From a checkpoint of a small self-supervised audio encoder (BEST-RQ).
Model: 3.77M parameters, log mel input, arch transformer, norm layernorm, activation quick_gelu, layers 12, width 192.
Data: trained on acted Russian speech (Dusha), 13.8 epochs.
Rows from block 6, named by matrix and row number. Rows with one number belong to one attention dimension. Each number is 128 + 24 x the weight over its row's rms, rounded and kept within 0 to 255. All counts start at 0. After the name is the row's rms in percent of the matrix's.
# v: attention query, key and value (stacked) (model.blocks.6.attn.qkv.weight, 576x192, the v third), inputs 0-191
# proj: attention output (model.blocks.6.attn.proj.weight, 192x192, transposed), outputs 0-191
v.2 105 [146 128 115 158 153 138 158  90 133 147 119 130  78 119 157  79 126 128  91 108 108 108 104 153 131 163  99 133 111 113 127 115 108 146  94 157 120 170 127 116 116  56 146 151 126 158 121 110  92 135  92 136 106 110 108 131 124 133 162 188 140 101 182 116  95 141 135 178 122 149 165 153 111 104 139 149 164 114 141  83 123 112 149 106 109 126 139 106 111 123 133 107 143 155 124 135 101 123 131 120 120 150 126 135  92 110  90  95 113  93 131 103 146 119 163 101 153 101 115 143 145 135  96 102 132 141 121 137 117 150 153 111 127 192 122 137 155 124 142 143  89 126  95 108 103 165 102 146  58 125  87  75 125 115 127 140 120 137 124 129 131 161 147 115 105 128 129 142 152 151 139 148 126  89  94 108 106 136 146  93 172  96 148 128 138 148 130  92 108 118  95 128]
proj.2 098 [108 129 107 117  91 128 126 114 115 137 166 176 114 143 136 156  97  79 106 153 137 120  79 113 114 121 136 141 111 142 149 191 125  92 168 110 134 108 102 174 147 182 144 103 138 108 138 138 163 128 164 128 132 109 135 131 146 168 141  79 145 117 115 108 175 151  88  99 107 113 112 121  99 130  75 104 111 146  93 134 129 152 124 120 119  94 106 147 104 134 158 171  96  86 117 136 171 130  91 132 135 103 142 104 123 132 148 132 162 161 135  84 120 113 111 137 112 145 122  99 159 109 111 128 142 101 131 112 121 120  87 125 120 113 111 128 110 110 138 101 163 155 138 180 139 111 180 115 147 120 151 173 153 142 118 132 147 126  82 186 148 127 114 150 127 107 118 122 122 101 134 118 113 152 129 159 155 143 184 128 148 117 118 117 105 147 152 103 143 162 102 142]
v.3 120 [136 101 131 145 110 139 121 121 178 104 163 155 139 132 159 106 109 129 162 122 158 137 127 183 124 166 148 149 122 115 105 138 117 143 115 156 146 155 114 147 181 113 120 135 145 120 125 126 155 139 151 148 162 134 199 173 105 130 103 160 112 125 157 100  70  92 114 122 135 113 147 137 119 139 120 127 167  66 134 107 127 141 107 113 128 128 130 127 116 172 111 184 111 164 120 130 130 134  66 114 138 111 114 100  81 121 127 118 134 138 126 138 146 135 147 154 131 113 117 111  94 135  99 118 103 119 128 111 110 106 129 162 139 185 122 121 176 125 123 122 146 161 168  86 104 135 156 135 119  98 137 116 117 179  97 144 132 153 126 108 173 154 167 123  89 128 138 160 132 161 122 149 147 171 142 115 106 118 105 135 154 117 152 103 123 103 163 126 142 146  84 167]
proj.3 118 [105 114 149 117 108 120 121 145 124 138 111 132 130 151 118 142 121 103 108 122 128  96 140 147 119 121  98 140 155 127 118  69 146 106 165  83  96  87 116 114 107 127 161 141 138 110 150 175 125 155 110 130  95 105 128  97 139 132 124 102 135  80 129 176 164 155 139 151 124 122 133 151 122 124 149  96  64 144 121 160 167 146 138 118 101 106 152 125 135 111 147 117 146  50 150  96 111 109 204 145  90 172 156 157 108 166 147 121 126 109 155 147 134 139 144 168 146 150 146 137 165  81 153 131 145 133  92 153 154 167 126 100 140 120 118 128 100 123 131 129 143 118  99 131 137 154 130 164 136 130 135 164 125 101 160 135 120  77 136 180  91 123 103 128 161 121 147 123 155 103 142 140 135  89 145 150 154 132 178  99 125 145 134 127 125 141 107 134 115 107 151 117]
v.4 107 [192  95 119 138 140  92 128 106 127 135 132  88 123 122  92 115 100 131 164 179 157 124 155 108 159 130 131  85 151  94 160 126 124 125 152 141 130 123  81 142 118 157 124 125 116 119 127 139 157 113 131 105 120  99 136 148 159 115 133 122 121 102 140 101  91 119 108 170  70 152 133 127 121 148 160 133 131 138 141 119 126 104 126 149 117 108 185 123  97 148 106 109 134 147 138 157 135 127 126 152 103 104 109 153 137 115 141 185  87 116 146 133 144 101 166 107  97 145 159 120 146 135 174 131 120  79 139 131  87 189 124 178 141  98 108 144 119 139 154  96 104 117 153 111 173 119  85 166 103 127 164 117 126 133 113 154 154 141  76 104 165 111 164 141 116 102 119 113 138 114 134  89 135  91  87 101 129 132  94 107 126 129 111 144 131 125 119 157 160 128 102 154]
proj.4 105 [ 91 142 127 158  88 158 153 116 130 117  77 149 172 135 108 157 174 127 152  73 118 108 125 147  90 147 156 137  99 150  65 151 167 146 157  98 136 129 174 130 140 112 137 106 155  98 146 169  95 122 143 159 142 111 132 147 118  97 117 155 112 129 158 136 143 115 112 110 153 129 118 126 142 106 106 119 123 151 114 118 154 151 138  58 161 133 113 163 158  99 133 125  87 125 136 115 152 143 142  76 148 165 134 155 103 145 111 120 166 123 144 131 126 127 142 148 147 115  80 151 122 128 113 126 152 129 147  80 123  82 119  95 118 173 166  90 147 111 108 160 110 101 126 163 130 115 148 104 176 165 115 112 143 147 156 111 126 125 144 108  96  84 101 115 143 110 149 123  79 153 127 120 151 126 155 133 128 128 122 108 132 113 118 144 154 115 117 105  91 134 140 111]
v.5 101 [123 133  89 103 115 159 113 102  93 123 141 149 135 123 115 135 180  81 135 130 117 151 124 106 130 124 127 123 114 120  80 168  76 147 127 122 130 140 133 136 148 116 127  89 178 141 122 171 122 118 112  85 158 135 139 109 121 112 126 132 128 162  71 143 177 128 140 133 160  96 157 133 116 148 123 152 126 161 111 139 138  76 156 125 140 152  99 157 113 119 128  94 140 106 120 106  82 119 122 136 110 120 130 149 143 142 135 106 193 136 131 173 138 131 109 130 111 112 129  73 105 169  72 145 135 105 151 113 131 166 149 113  73 152 129 109 116 118 125 109 180 157 167 121 112  57 101 103 118 143 156 182 118 148 144 105 134 145 103 116 131 132 124 112 170 160 156 140 123 152 108 156 132 120 145 132 123  95 137 112 116 149 115 142 123 105 115 128 121 132 180 111]
proj.5 100 [159 139 123 164 138 124 136 122 162 101  87  77 122 110  77 117  94 193 107 134 159 131 143 121  82 140 105 126 118 149 130 154 119 145  83 149 127 120 145 147 118 131 136 181  92 173 130 112 119 146 144 146  91 134 136 127 116 178 120 136 126 118 165 160 111 129 122 136 103 108 139 134 125 104 144  99 143 132 176 124 112 154 109 148 138 177 168 140 140 141 111 145 137 102 140 170 122 148 123 182 121 110 104 109 135  98 144 142 134 172 157 117 121 117 151 149 116 122 127 178 146  81 145 102 105 121  77 145 131 128  94 190 147 124 117 114 137 127 140 127 102  74 106 146 116 145 115 120 127  91 137 132 133  98  98 105 128 127 173 150 142  82 130 152 154  92 148  87 105 138 124 123 150 128  92 119 124 150 137 105 140 155 171 116  91 127 162 122 141 122 135 159]
v.6 098 [124 123  85 140 135 141 142 169  87 149 142 157 120 157 133 117 157 119 123 142 126 145 137 127 121 137 139 139 127 155 129 123 140 184 114 156 127 108 108 136 162 100 122 130 104 133  99 113 122 136 114  98 136 106 158 183 121 114 115 102 127 137 104 146  93 100 129 100 138 103 118 131 123 121  95 140 126 127 122 191  96 123 161 188 116 132 150 158 121 166 122 101 107 103 173 161 142 126 144 164 132 119 123 152 158 135  91  90 118 109 102 143 144 139 187 101 133 123  85 119 146 125 135 110 119  93 159 137 117 105  39 105 114  88 147 135 164  89 133 125 120 124 125 126 127 115 102 100  75 177 138 135 151 153 108  72 146 102 109 123 161 137 173 150  88 140 130 116 121 152  87 129 120 136 125 147 153 125 104  98 146 119 174 128 113 137 117  92 135 107 115 116]
proj.6 099 [ 93 140 129 152 152 139  97  98 187 170  94  78 155 121 141 179 128 131 119  96 137 119 116 149  97 126  81 158 171 168 151 164 140  90 135 102 128 139 141 146 151 158 165  96 133 126 149 135 115 100 147 151 122 131 136  64 115 112 120 140 101 104 111 112 160 131 134 109 138 156 143 119 142 125 108 141 120 175 137 120 113 131 105 114 159  83 127  66 150 118  76 161 133 114 143 134  98 159 130 133 130 119 133  86 124 105 147 183 129 121 143 137 144 127  80 121 122 141 146 125 126 153 101 117 176 141 129 127 152 143 190 145 162 121 130 125 111 152 123 151 116 118 122 113 151 143 143 130 120  81 139  93 106  90 139 168 110 158 142 126 119 135 110 135 135  93  87 136 117 114 125 110 172 108 103 114 133 131 147 116 128 157  78  88 135 150 127 162 137 110 136 113]
v.7 103 [147 119 108  98 116 130 122 155 184  88 168 102 117 159  95 123 115 120 101  80 171 113  85 146  99 151 147 118 116 143 154 104 128  89 136 181 146 157  94 120 115  62 159 127 124 169 129 122 115 126 121 124 113 124  96 146 131 134 130 127  96  97 136 122 159 134 122 115 142 112  91  93 146 123 140 117 158 138 114 138 106 114  96 137 114 128 138 150 136  65 118  90  94 167 119 119 106 126 127 101 121 131 112 141 130 100 144 116 109  98 123 148 158 132 101  79 133 143 153 122  86 147 153 131 190 122 128 137 133  98 132 102  82 124 107 166 122 160  88 149 133 146 155 135 105 124 135 142 119 111 125 114 110 144 169 117 142 117 123 117 106 124 177  91  78 107 145 129 136 132 100 117 107 139  90 136 108  89 120 142  90 156 121 144 118 144 156 103  82 150 104  81]
proj.7 102 [103 163 127 152 146 136 152 110 109 150 129 154 138 155 155 112 147 141 142 137 136 104 137 119 147 165 126  90 158 158 128 149 136 139 150  68 142 102 184 131 107 179 113 152 163 133 149 109 131 122 126 101 148 135 119  92 152 109 139 126 135 146 116 114 100  89 187 142 165 132 147 121 143 122 133 119 155 103 141 115 128 122  95 137 122 129 111 127 169 159 150  94 143 186 131 139 142  93 145 136 151  85 117 136 124 111 131 169 118 133 106 131 115 121 133 110 130 106 115 141 169 131 121 138  74  91 182 112  97 168  97 123 108  72  96 129 132 116 167  91  97 104  89 117 170 138 136 114 160 108 104 120 157 110  72 158 133 122  96 112 118 105 119 156 135 174 103 126 150 128 160 161 131 111 123 132 129 151 155 130 173 110 111 154 167 126 113 143 138 137 165 146]
v.8 105 [167 121 224  75 170 119 137 107 139 113 156 125 109 143 122 124 107 129  91 150 148 103 119 111  83 166  97 157 119 157 149 157  94 153  76  88 137  98 169 146 102 127 145 150 154 131 158 125 155 115 137 130 138 111 173 110 100 151 128 104 156 145 143 120 151  91 143 128 131 144 123  97 119 111 158 145 135  98 123 133 138 176 105  97 133 129 122 150 105 128  82 186 139 133 141 129 121 143 125 142 155 133 107  91 104 100  89 127 107 139  99 153 141 133  90 108 150 128 135 166 140 123 106 145 121 162 132 122 156 138 134 174 117 157 142  79 147 143 147 120 115 126 109 142 120 109 162 127  97 101  97 124 154 122 105 163 115 160 159 131 108 109 140 152 114  79 136 145 134  93 130 127 168 135 118 111 118 114  97 158 138 121 148  83 104 121 108 125 122 133 100 115]
proj.8 103 [141 105  76 112 100 128 129 131 105 154 116 142  83 103 124 152  96 110 118 151  88 105 120 166 161 157 123 122 135 106  95  86 117 139 140 163 123 136 118  85 152 123  97 140 111  87 127 113 105 152  87 132 134 124 135 144 134 130 124 144 122 107 106 121 125 107 109 115 138 167 125 134 187 144  90 106 165 121 172 136 144  68 164 169 123 128 116 145 156  91 182 101 137 131 124  98 113 125  92 125  87 112 120 171  95 128 123 108 120 111 143  86 118 157 137 174 115 175 139 114 139 129 144 125 163  86 144 151 110 133  78  99 107 105 124 192 123 135 112  90  96 171 129 145 117 124 128 139 124 137 150 121  75 176 144 114 140 117 138 130 153 125 106 123 130 160 107 154 152 123 138  95 104 151 133 131 168 139 162 100 116 127 116 167 117 137 131 115 134 133 139 147]
v.9 105 [142 105  98 140 132 114 109 150 138 101 141 116  87 135 153 131  55 135 100 130  93 148 107 122 135 124 210 125 125 111 115 122 161 146 133 144 120 122 112 148 114 192 158 131 163 118  69 119 173 148 136 152 123  94 136 145 153 145 137 104 101 145 117 114 114 117 110 117 106  98 175 122 119 117 136 159 193 152 106 109 108 142  73 108 112  97  85 127 142  92 128 138 135 110 158 109 157 138 152 148 152 125  96 136 136 128 132 101 130 130 138 128 156 127 119 124 142 125 133 146 129 108 126 158 143 122 117  93 187 113 131 116 132 110 116 122 143 153 127 129 156 158 160 142 154 114 119 137  89  88 109 115 173  87 105 105  80 124 129 104 154  99 172 150 130 121 117 108 132 114 115 146 165 136  75 162 138 134 131 112 161 102 130  86 127 136 136 122 158 165 123 159]
proj.9 104 [158 126 161  98 138 131 153  87 111 115 122 141 140 137  68 156 169 142 176  92 136 111 116 169 111  98  78 131 113 169 180 105  93 142 168 109 155 128 106 147 120 100 100 120 108 150 143 161  98 156 129 130 134 109 153 130 106 127 116 132 160 137 132  92 139 143 132 186 158 141  90 103 164 119 104 116  67 138 137 113  87 128 128 148 155 144 129 128 102 141 117  94 182 145 126 126 130 128 131 136 118 141 150 127 117 188 119 151 143 108 103 113 129 121 131 159 151 124 128 103 115 105 111  88  89 120 108 154 137 148 131 101 122 134 161 107 133 114  87 113 112 136  75 137 113 123 152 156 159 147 154 124 138 157 134 136 150 131 156 123 107 174 111 112 166 121 177 169 112 144 149 109  98 130 146  93 160 127 140 163  97 133 156 138 129 132 107 127 158 122 152 154]
v.10 099 [ 91 121 155 131 113 139  92 109 155 164 165 109 146 124  75 162 154 104 125 141 133 147 128 116 129 108 208 141 126 113 140 119 133 118 129 129 138 155 149 142  88 140 129 126 136 135 106 114 107 121 105  92 144 143 153 157 140 138  88 146 150 110 126 117 131  82 160 112 132  97 145 156 158 140 110 154 143 121 115 100 157 138  66 135 130 107 183 128 156 135 111 139 135  83 137 156 101 156  97 145  96 143 101  96 153 141 151 105 107 150 140 145 112 152 114 140 143 133 158 166 111 151  91 151 127 110 162 122  81  86 123 116  92 123 162 104 123 128 126 141 160 132 112 154 164 124 109 115 111 105 144 118 169 131 172 106 138 150 106 149 104 117 122 103 172 115 136 145 159 111 140 111 151 125  98 108 151 112 155 137 142  83  97 164  89 118 127 140 139  81 189 128]
proj.10 099 [150 131 131 127 138 126 110 151 119 143 105 116 129 124 110  96 131 142 149 127 117 100 147 129 140 125  78 118 123 132  58 135  83 173  71 139 104 119 110 144 176 132 110 184  90 116 154 127 122 111 148 100 161 112 110  97 144 151 106 123 114  95  94  85 126 151  92 108  93 117 115 110 157 143 129 115  95 125 142 130  76 147 154 127  84  95 100 122 123 112 130 105 124 149 119 100 148 100 161 159 111 101 158 109 164 158  92 158 147 117 120 105 181 133 168 159 109 115 139 167 132 105 115 163 136 155 112 143 161 130 127 132 151 138 132 125 161 101 146 166 162 131 121 130 126 131 119 100 128  98 111 115  74 102  84 147 121 116 173  86 111 133 167 131 114 123 166 102 144 164  95 119 130 116 113  97 123 143 107 114 116 145 142 109 120 108 155 116 142 165 101 137]
v.11 091 [141 140 155 107 167 102 129 174 139 134 143 109 146  76 180 189 134 111  82  61 139 116 153 139 121 121 145 124 100 155 112 128 141 124 160 134 112 111 117 119 128 123 111 122 140 108 160  81  90 115 165  89 146 118 152 140 120 145 159  96 111 101 159 141 174 131 134 126 132 151 139  91 142  90 164 181 138 102 129 105 126 154 135 117 137 148 134 118 121 151 161 141 101 157 145  70 115 130 130 123 110  91 111 119 115 153 140  99 119 113 163 176 135 145 115 143 136 110 124 129 147 106 102 161 116 116 122 150 125  89 152  87 111 144 122 128 108 111 108 126 109 158 124 113 144 162 135 145 131 146 126  88  87 116 150 120 144 111  74 118 105 132 141 177 120 124 138 137 137 112 118 137 118 122 145  83 103 129 112 164 134 126 161 105  85  96 173 111 134 105 113  68]
proj.11 097 [105 127  96 146 130 148  95 105 139  94 130 169 154 148 112  28 125 141 141 169 129 116 134 113 151 136 104 143 160 117 150 112 103 122 111 114 140 113 114 146  95 156  88 161 133 185  92 135 159 153 108 139 109 123 111  75 106 131 105 124 140 138 112 102 138 141 107 101 148  65  81 138 132 158 109 106 147 118 162 166 120  87 163 120  99 129 136 142 134  76 100 121 135 136 106 149 106 136  87 132 173 130 104 142 136 131 120 164  99 117  96  92 132 145 133 152 129 128 164 129  94 142 166 133 171 130 120 124 128 129 117 125 150 129 115 137 184 163 124 115 111 102  97 126 116 147 135 117 124 111 116 148  94 150 115 143 121 122 167 122 124 122 143 120 176 151 136  99 168 145 123 131 105 141 129 148 125 117 159  99 161 125 132 178 171 132 122 119 120 109  90 142]
v.12 098 [106 151 137 133 145 184 140 171 161 153 118 153 127  77 135 133 111 128 143 146 161 106 121 153 118 132 137  96 130 127 134 154 158 116 150  81  99 110 159  99  89 145  98 102 115 143 150 112 146 162 140  99 145 112 126 166 150 124 137 155 119 106  51 125 120  91 157  87 137 114 136 113 110 112 138 134  98 114 135 133 186 105 143 148 124 132 119 136 131 139 161  96 126 135 129 103 131  99 104 111 118 127  97 150 150 130 162 150 149 157 138 132  72 123 124 113  68 131 153 106  86 118 105 144 109 133 115 175 110  97 133 128 110 108 127  95  84 129 144  88 133 106 175 154 171 120 102 162 135 167 154 124 119 141 106 167 103 115 125 149 143 131 152 116 132 117 173 137 166 123 100 110 139 101 134 164 105 104 135 123  80 146 115 112 128 122 159 146  90 148 102 139]
proj.12 104 [148 125 125 122 151  98 107 112 103 126 130 126 128 147 147 145 139 144 102 118  95 144 123 119 127 108 141 137 112 117  99  88  98 165 113 128 140  87 112 112 152 152  98 160 141 120 129 166 112  90 126 105 102 118  82  92 128 153 143 131 110 151 161 124 115 155 109 148 156  81  69 138 158 142 160 121 173 148 142 170 114 155 140 110 152 125 114 112 118 121 157 158 133 141 121 146 106 100 126 150 189 129 123 113  91 124 114  99 111  84 131 145 132 137 148 177 163  95 141 123 151 129 156 178 134 128 131  85 113 180 108 143 136 152 153 133 139 123 106 125  99 155  94  61 108 167 115 144 158  91 125 118 139 134 154 110 106 147 169 128 138  97 106 118 148 137  98 104  94 120 129 153 116 110 116  67 133 159 154 129 128  76 177 129 144 102 108 141 148 122 128 106]
v.13 112 [143 132 109 156 132 141 105 129 151 192 137 154 109  99 107 133  93 117 114 107 113  80 130 112  82 138 126 161 106 147 117 117 148 135 100 124  93  99 122 151 100 142 139 117  82 113 126 111 128 121 146 135 105 135 157 128 105 103 114 135 137 133 127 144 149  78  81 110 121  92 182  93 147 114 141  96  99 162 131 125  90  82 162 112 115 165 155 107 159 119 184 149 143 144 156 120 142 122 117  92 171 101 139 101 132 101 136 116 152 143 140 137  64 144 139 120 173 102 135 139 149 103 137 141 151 145 121 127 123 117 110 115 115 167 106 128  94 124 149 116 129 143 108 120 138 137 125 104  89 144  95 109 119 112 119  87 100  76 179 146  96 104 187 103  89 152 130 145 148 137 100 152 152 141 152 135 109 114 150 134 126 119 174 119 126 155 157 125 136 109 117 162]
proj.13 103 [ 82 122 113 144 158 102 155 138 152 110 118 129 139 126 136 122 115 148 124 164 112 166 130 142 121 118 138 137  80 145 130  99  92 153 170 135 133 113 141 108 157 141 124 122 133 130 163 153 138 112 104 125 179 133 100 121 144 175 144 110  91 100  98  99  95 163  92 134 132 140  66 155 118 135 104 143 124 101 156 141 128 120 116 165 139  89 105 102 123 141  68  93 118  62 154  94 148 169 101 170 136 146 115 116 129 165 124 143 101 126  84 139 163 144 122  89 132 126 100 125 120 160 130 150 116  90 118 119 136 165 161  94 126 147 149 130 141 136 124 157  90 135 145 143  73 132 106 137 161  99 139 161 124 142 126 185 119 151  88 157 163 163 135 123 118 142 148 134 108 111 154 131  85 129  92 130 172 115 145 112 106 125 136  91 138 109 117 145 125 120 127 134]
v.14 104 [129 121 153 131 122 143 139 103 165  79 144 129 160 115 144 133 148 129 117 163 103 127 156 144 124 152  74 100 103 127 127 166 119 148 126 115 138 131 127  80 159  77 169 121 138 105 146 134 118 108 110 126 130 128 179  98 160 139 132  83 177 110 128  97 142 111 152 103 158 128 110 132 148  96 176 131 130 148 139 140 148 140 101  74 129 157 124 142 143 128 126 125 157 122 129 102  74 123 104 121 136  86 114 173 104  68 116 185 132  98  82 129 116 116 134 112 101 106 140 129 137 136  93 109 149 130 115 153 110 136 146 120 123 105 128  95 134 114 103 127  93  88 128 106 132 137 134 125 139 121 126 110 112 117 165 118 109 167 138 143  99 165 111 149 140  83 108 124 121  97 136 145 101 136 106 130 155  97 163 162  89 108  92 124 165 133 165 118  80 119 159  77]
proj.14 099 [126  99 103 156 126 149 105 140 130 171 159 107 102 103 142 118 119 114 118 106 112 110 113 120 116 158 149 168 190 107 151  72  88 113 146 136 165 119 174 158 115 174 132 132 147 135 104 137 115 146 142 113 134 154 102 146 115 138 102 151 118 123 143 159 130 137 134 167 142 134 144 111 144 119 128 143 156 127 135 162 145 132 156 147 134 134 140 129 116 133 166 134  94 117  84 128 153 121 121 132 110 156 136 140 125 131  89 104 120 143 123 143  96 139 101  84 135 119 116 170  72  98 182 153 147  99 141 108 132 134 120 134 143 155 160 151 159 136 184 147 135 154  87 137 151 174 131 111 144 115  96 131 133 156 141 154 158 114 108 143 153  82 112 106 120 164 131 129 134 143 119  85 100 117 146 132 102 139 122 154 176 158 150 197  88 169  94 107 108 155  96 135]
v.15 103 [126  87 149 124 153 119 152 142 173  96 137 119 137 137 171 139 120 169 154 153 136 141 105 114 183 162 152 172 107 119  76 155 115 129  79 114 126 117 170 127 148 156 107 101 129 100 114 156 118 114 132 140 131 126 102 127 118 150 146 150 135 133  97 154 161 147 123 156 129 112 141 139  94 144 113 141 154 118 131 107 133 127 155 106 174 125 126 131 132 123  97 128 109 140 112  99  50 124 124  99 134 137 119 147  94 124 121 142  66 138 141 157 104 144 119 102  99  79  91 115 107 117 129 152 120 144 148  82 164 120 124 136 136 136 115 135 104 151  84 116  73 136  94  76  78 129 151 125 138 123 127 127 108 136  80 131 111 100 181 126 139 147 125  80 138 107 156 108 115 164 148 136 129 165 125  91 134 142 125 114 126 114  93 124 113 104 139  95 146 158  99 164]
proj.15 101 [128 149  91  86 104 138 133 154  91 106 121 155 101  99 114 155 121 136 130 111 139  99 101 145 161 106  97  98 149 149 139 100 123 114 135 160 111 127  95 116 151 118 126 142 118 153 152  88 145 166 104 104 134 155 137 129 153 128  81  96 135 143 136 155  85 108 129 136 118 146  59 167 185 100 123 123 117  68 147 154 129 158 112 115 134 120 126 118 145 115 143 116 140  94 126 141 170 117 187 135 158 133 157  86 122 120 141  98 185 143  70  83 128 111 137 124 171 129 133 131 133  93 104 144 126 107 124 166 149 145 122 119 115 129 120 113  94 126 160 130 142 139 150 148 125 110 153 163 118 114  97 186 160 110 142 131  78 141 118 152 124 140 111 162 124 122 137 171 136 106 122 152 115  80 138 135 123 147 130 136 111 153 180 153 162 148 108 114 127 128 138 124]
v.16 103 [114 162 139 140 164 107 137 149 141  89 108  86 127 132 142 141 160 110 134  99 135 139  77 134  76 181 141 131 141 163 116 128 173 157 107 145 148  88  82 173  96  57 125 126 132 124 132 110 135 147 162 154 128 134 118 117 148 157 130 165 137 142 143 109 139 149 144 145 147 119  96 141 122 147 114  93 160 111 132 109 117 116 105  92  90 123 122 125 124 145  95 152  91 130 128 151  86 133 122 103 168 153 124 122  92 116 104 118 149 110  98  93 147 108 134 100 102 122 139 122 125 128 123  98  97 114 121 120 102 125 161 147 149 139  92 146 111 161 105 119 170 132 144 123 146 160  85 118 121 139  90 130  92 178 125 100 129  73 155 135 143 142 174 134 119 132  81 115 102 116 127 143 164 141 126 129  95 104  85 124 117 166 117 147 133 174  97 147 115 142 139  93]
proj.16 102 [144 107 157 117 133 187 134  86 127 121 158 129  87 136 151 146  84 141 103 125 124 131 179 145 162 121 109 142 114 124 115 141  92  94 157  58 112 144 120 101 113 182 120  90 151 146 149 133 117  95 103 127  83 110 161 130 106  80 129 117 154  85 155 143 144 111 120 122 137 129 145 114 102 152 142 124 113 149 134 151 146 173  97 124 132 119 140 137  99 119 116  97 110 147 104 109 151 146 152 148 148 101  95 134 137  91 118 118 129 132 147 140 106  98 103 158 177 137 134  86 113 126 132 136 110 140 114 129 145 137 119  98 136 127  94 137 140 112 167 134 105 143 114 125 133 112 132 192 149 118 179  95  97 120 169 160 131 112 111 131  82 112  80 138 111 115 136 150 163 114 121 122 117 140 156 127 127 136 179 130 133  90 184 125 101  98 173 108  98 138 144 130]
v.17 107 [138 126 177 158 101 108 111 163 117 168 105 120 121 132 114 114 160 103 106 103 145 106 120 161 121 116 160 127 176 146 160 129 112 116 154  54 138 142 124 178 119 104 151 116 144 118 116 149 139 109 126 141 112 163 118 107 118 150 136 145 111  92 108 124 128 122  76 156 113 136  94 112 125 135 112 166 135 121 114 146 113 141 101 135  89 130 141  97  90 141  84 112 134 115 125 136 134 164 144 110  86  97 120 151 141 112 144 121 100 117 153 122 155  99  90  98 116 185 136 152 159 133 133 140 153 136 153 125 103  78 116 126 143 105 147 147 128 104  99 144 147 117 104  87  91 135 215 114 152 159 132  82 124  94 165 140 151 149 118 122 157 144 106 171 100  92  86 139 135 100 128 120 140 128 131 151 126 142  94  96 123 117 153 151 111 116 140 111  88 138 108 125]
proj.17 106 [112 153 105  93 124 135 152 108 121 106 111 110 134 170 141  88 139 113 117 143 122 121 134 111 143 175 121 102  85  79 139 110 134 133 102 167 125 107 131 105 162 160 112 127 142 141 106 134  74 141 153 133 152  65 157  97 127  91 142 110 124 141 109 126 121 113 142  85 127 137 161 127  97 136 133 107 103 122 120 101 159 120 157 125 156  94 105 134 172 143 148 158 118 167 174 126 140  73 135 104 122 138 128 166 162 101 107 129 103 125 101 137 100 129 140 112 171  87 143 105 107 131 148 120 111  92 115 148 115 143 157 165 102 125  91 132 158 190 124 147 140 134 117 152 155 127 120 136 135 136 110 142  83 128 162 125 132  92 131 118  99 102 150 115 161 192 117 103 112 138 139 144 103 111 144 155  99 120 193 108 113 122 107 156 110 104  99 127 158 103 128 108]
v.18 106 [171  92 127 115 121 133 124 117 169 138 155 126 108 139 153 139 142 128 180  82 107 166 127 123 159  73 147 124 128 142 131 125  89 112 131 164 140 174 106 106 100 138 130 160 141 147 120 143 109  95  92 152 158 134 114 117 114 137 155 140 100 100 111 152 148 131 108 140 113 102 112 101 151 145 109 166 118 136  91 136 129 146 168 114  65  93 125 137 155 126 128 110 117 152  99 147 129 163 147 162 168 125 139 149  94 121 123 138 159 124  88 144 143 116  96 154 141 110 119 141 174 120 106 136 130 119 130 140 153 148 154 150 162 117 154 123 162 133  95 158  65  88 139 120 146 172 192 172 145 109 163 136 148 104 119 137  89 117 153 141 118 138 107 119 111 104 132 144 112 156 121 154  94 120 171 140 111 102 182 141  94 132 105  96 116 121 150 123 144 132 106 125]
proj.18 106 [136 148 138 140 134 116 198 142 110 136 115 125 143 137 129 122 130 134  97 150  90 114 148 144 124 134 149 131 109 118 142  76 148 161 100 116 107 114 123 131 151 140 155  94 151 102  99 130 176 131 175 135 167 124 135 168 145 131 108 148 127 117 106 122 141 118 170 137 125 163 146 153 117  94 135  67 115  88 135 123 106 114 130 155 163 145 116 175 144 141 169 134 156 100 172 106 132 111 106 144 135 146  84 160 106 146 146  95 116 168 118 115  89 113 152 107 106 127 126 106 131 104 159 114 123 113 125 109 138 112 144 107 113  95  65 134 123 113 127 115 160 128 108 120  86 126 169 137 131 171  84  99  93 132  93 101 153 147 109  96 140 159 117 121 126 126 101 110 110 120 127 123 131 109  87 120  98 135  79 131 158 120 101 140 138 210 115 160 121 107 143  99]
v.19 093 [130 109  95 115 107 125 160 152 173 125 174  98 130 185 120 112 134  99 139 170 123 151 124 104 104 159 111 129 129 122 137 114 113 116 157 103 126 145 176 103 101 175 140 122 135 160 146 104 132 117 134 116 117 140 125 149  96 179 125 158 147  86 115 125 132 110  86 142 146 119 139 140 156 149 121  82 100  93 120 151 152 149 120 138  88 113 168 137 109 134 128 132 131 113 118 136 160 107 136 144  95 108 137 105 125 121 115 139 111 166 144 111 114 143 125 109 125 155 153 132 164 130 139 109 154  73 122 105 119 100  74 139 118 112 154 147 125 133 170 149 151 136 156 147 135  78 147 127 171 148 125 160 173 119 101 140 155 139 153 103 147 149 123 149 150 141 149 100 134 117 129  79 136 165 153 201 121 163 126 129 131 101 112 137 157 103  75 113 114  88  78 121]
proj.19 099 [124 134 133 135  97  95 137 103 144 123  64 104 135 110 136 149 132 135 151 128 135 126 111  91 149 132 175 120 184 141 101 154 145 123 162 117 113 117 116 149 195 108 147 140 114 100 109 135  90 119 103 120 147 100 136 127 124  62 116 124 105 123 131 131 132 138 157 115  88 160 114 113 125 132 119 166 154 140 115  97  99 129 146 162 145 138 110 123 127 149 112 142 152 105 163 123  88  93 147 100 135  98 122 149 152 119 115 141 137 108 112 150  98 110 154 116 118 122 121  89 141 166 112 168 111 170 118 149 102 114 146 119 134 160 124 153 127 140  83 119 141 112 129 109 123 172 135  96  95 133 143 106  78 129 148 112  88 130 116  95 128 108 132  70 100 158 117 135 155 159 163 154 143  85 139  82 112 132 111 113 137 157 100 160 119 111 151 178 157 164 129 187]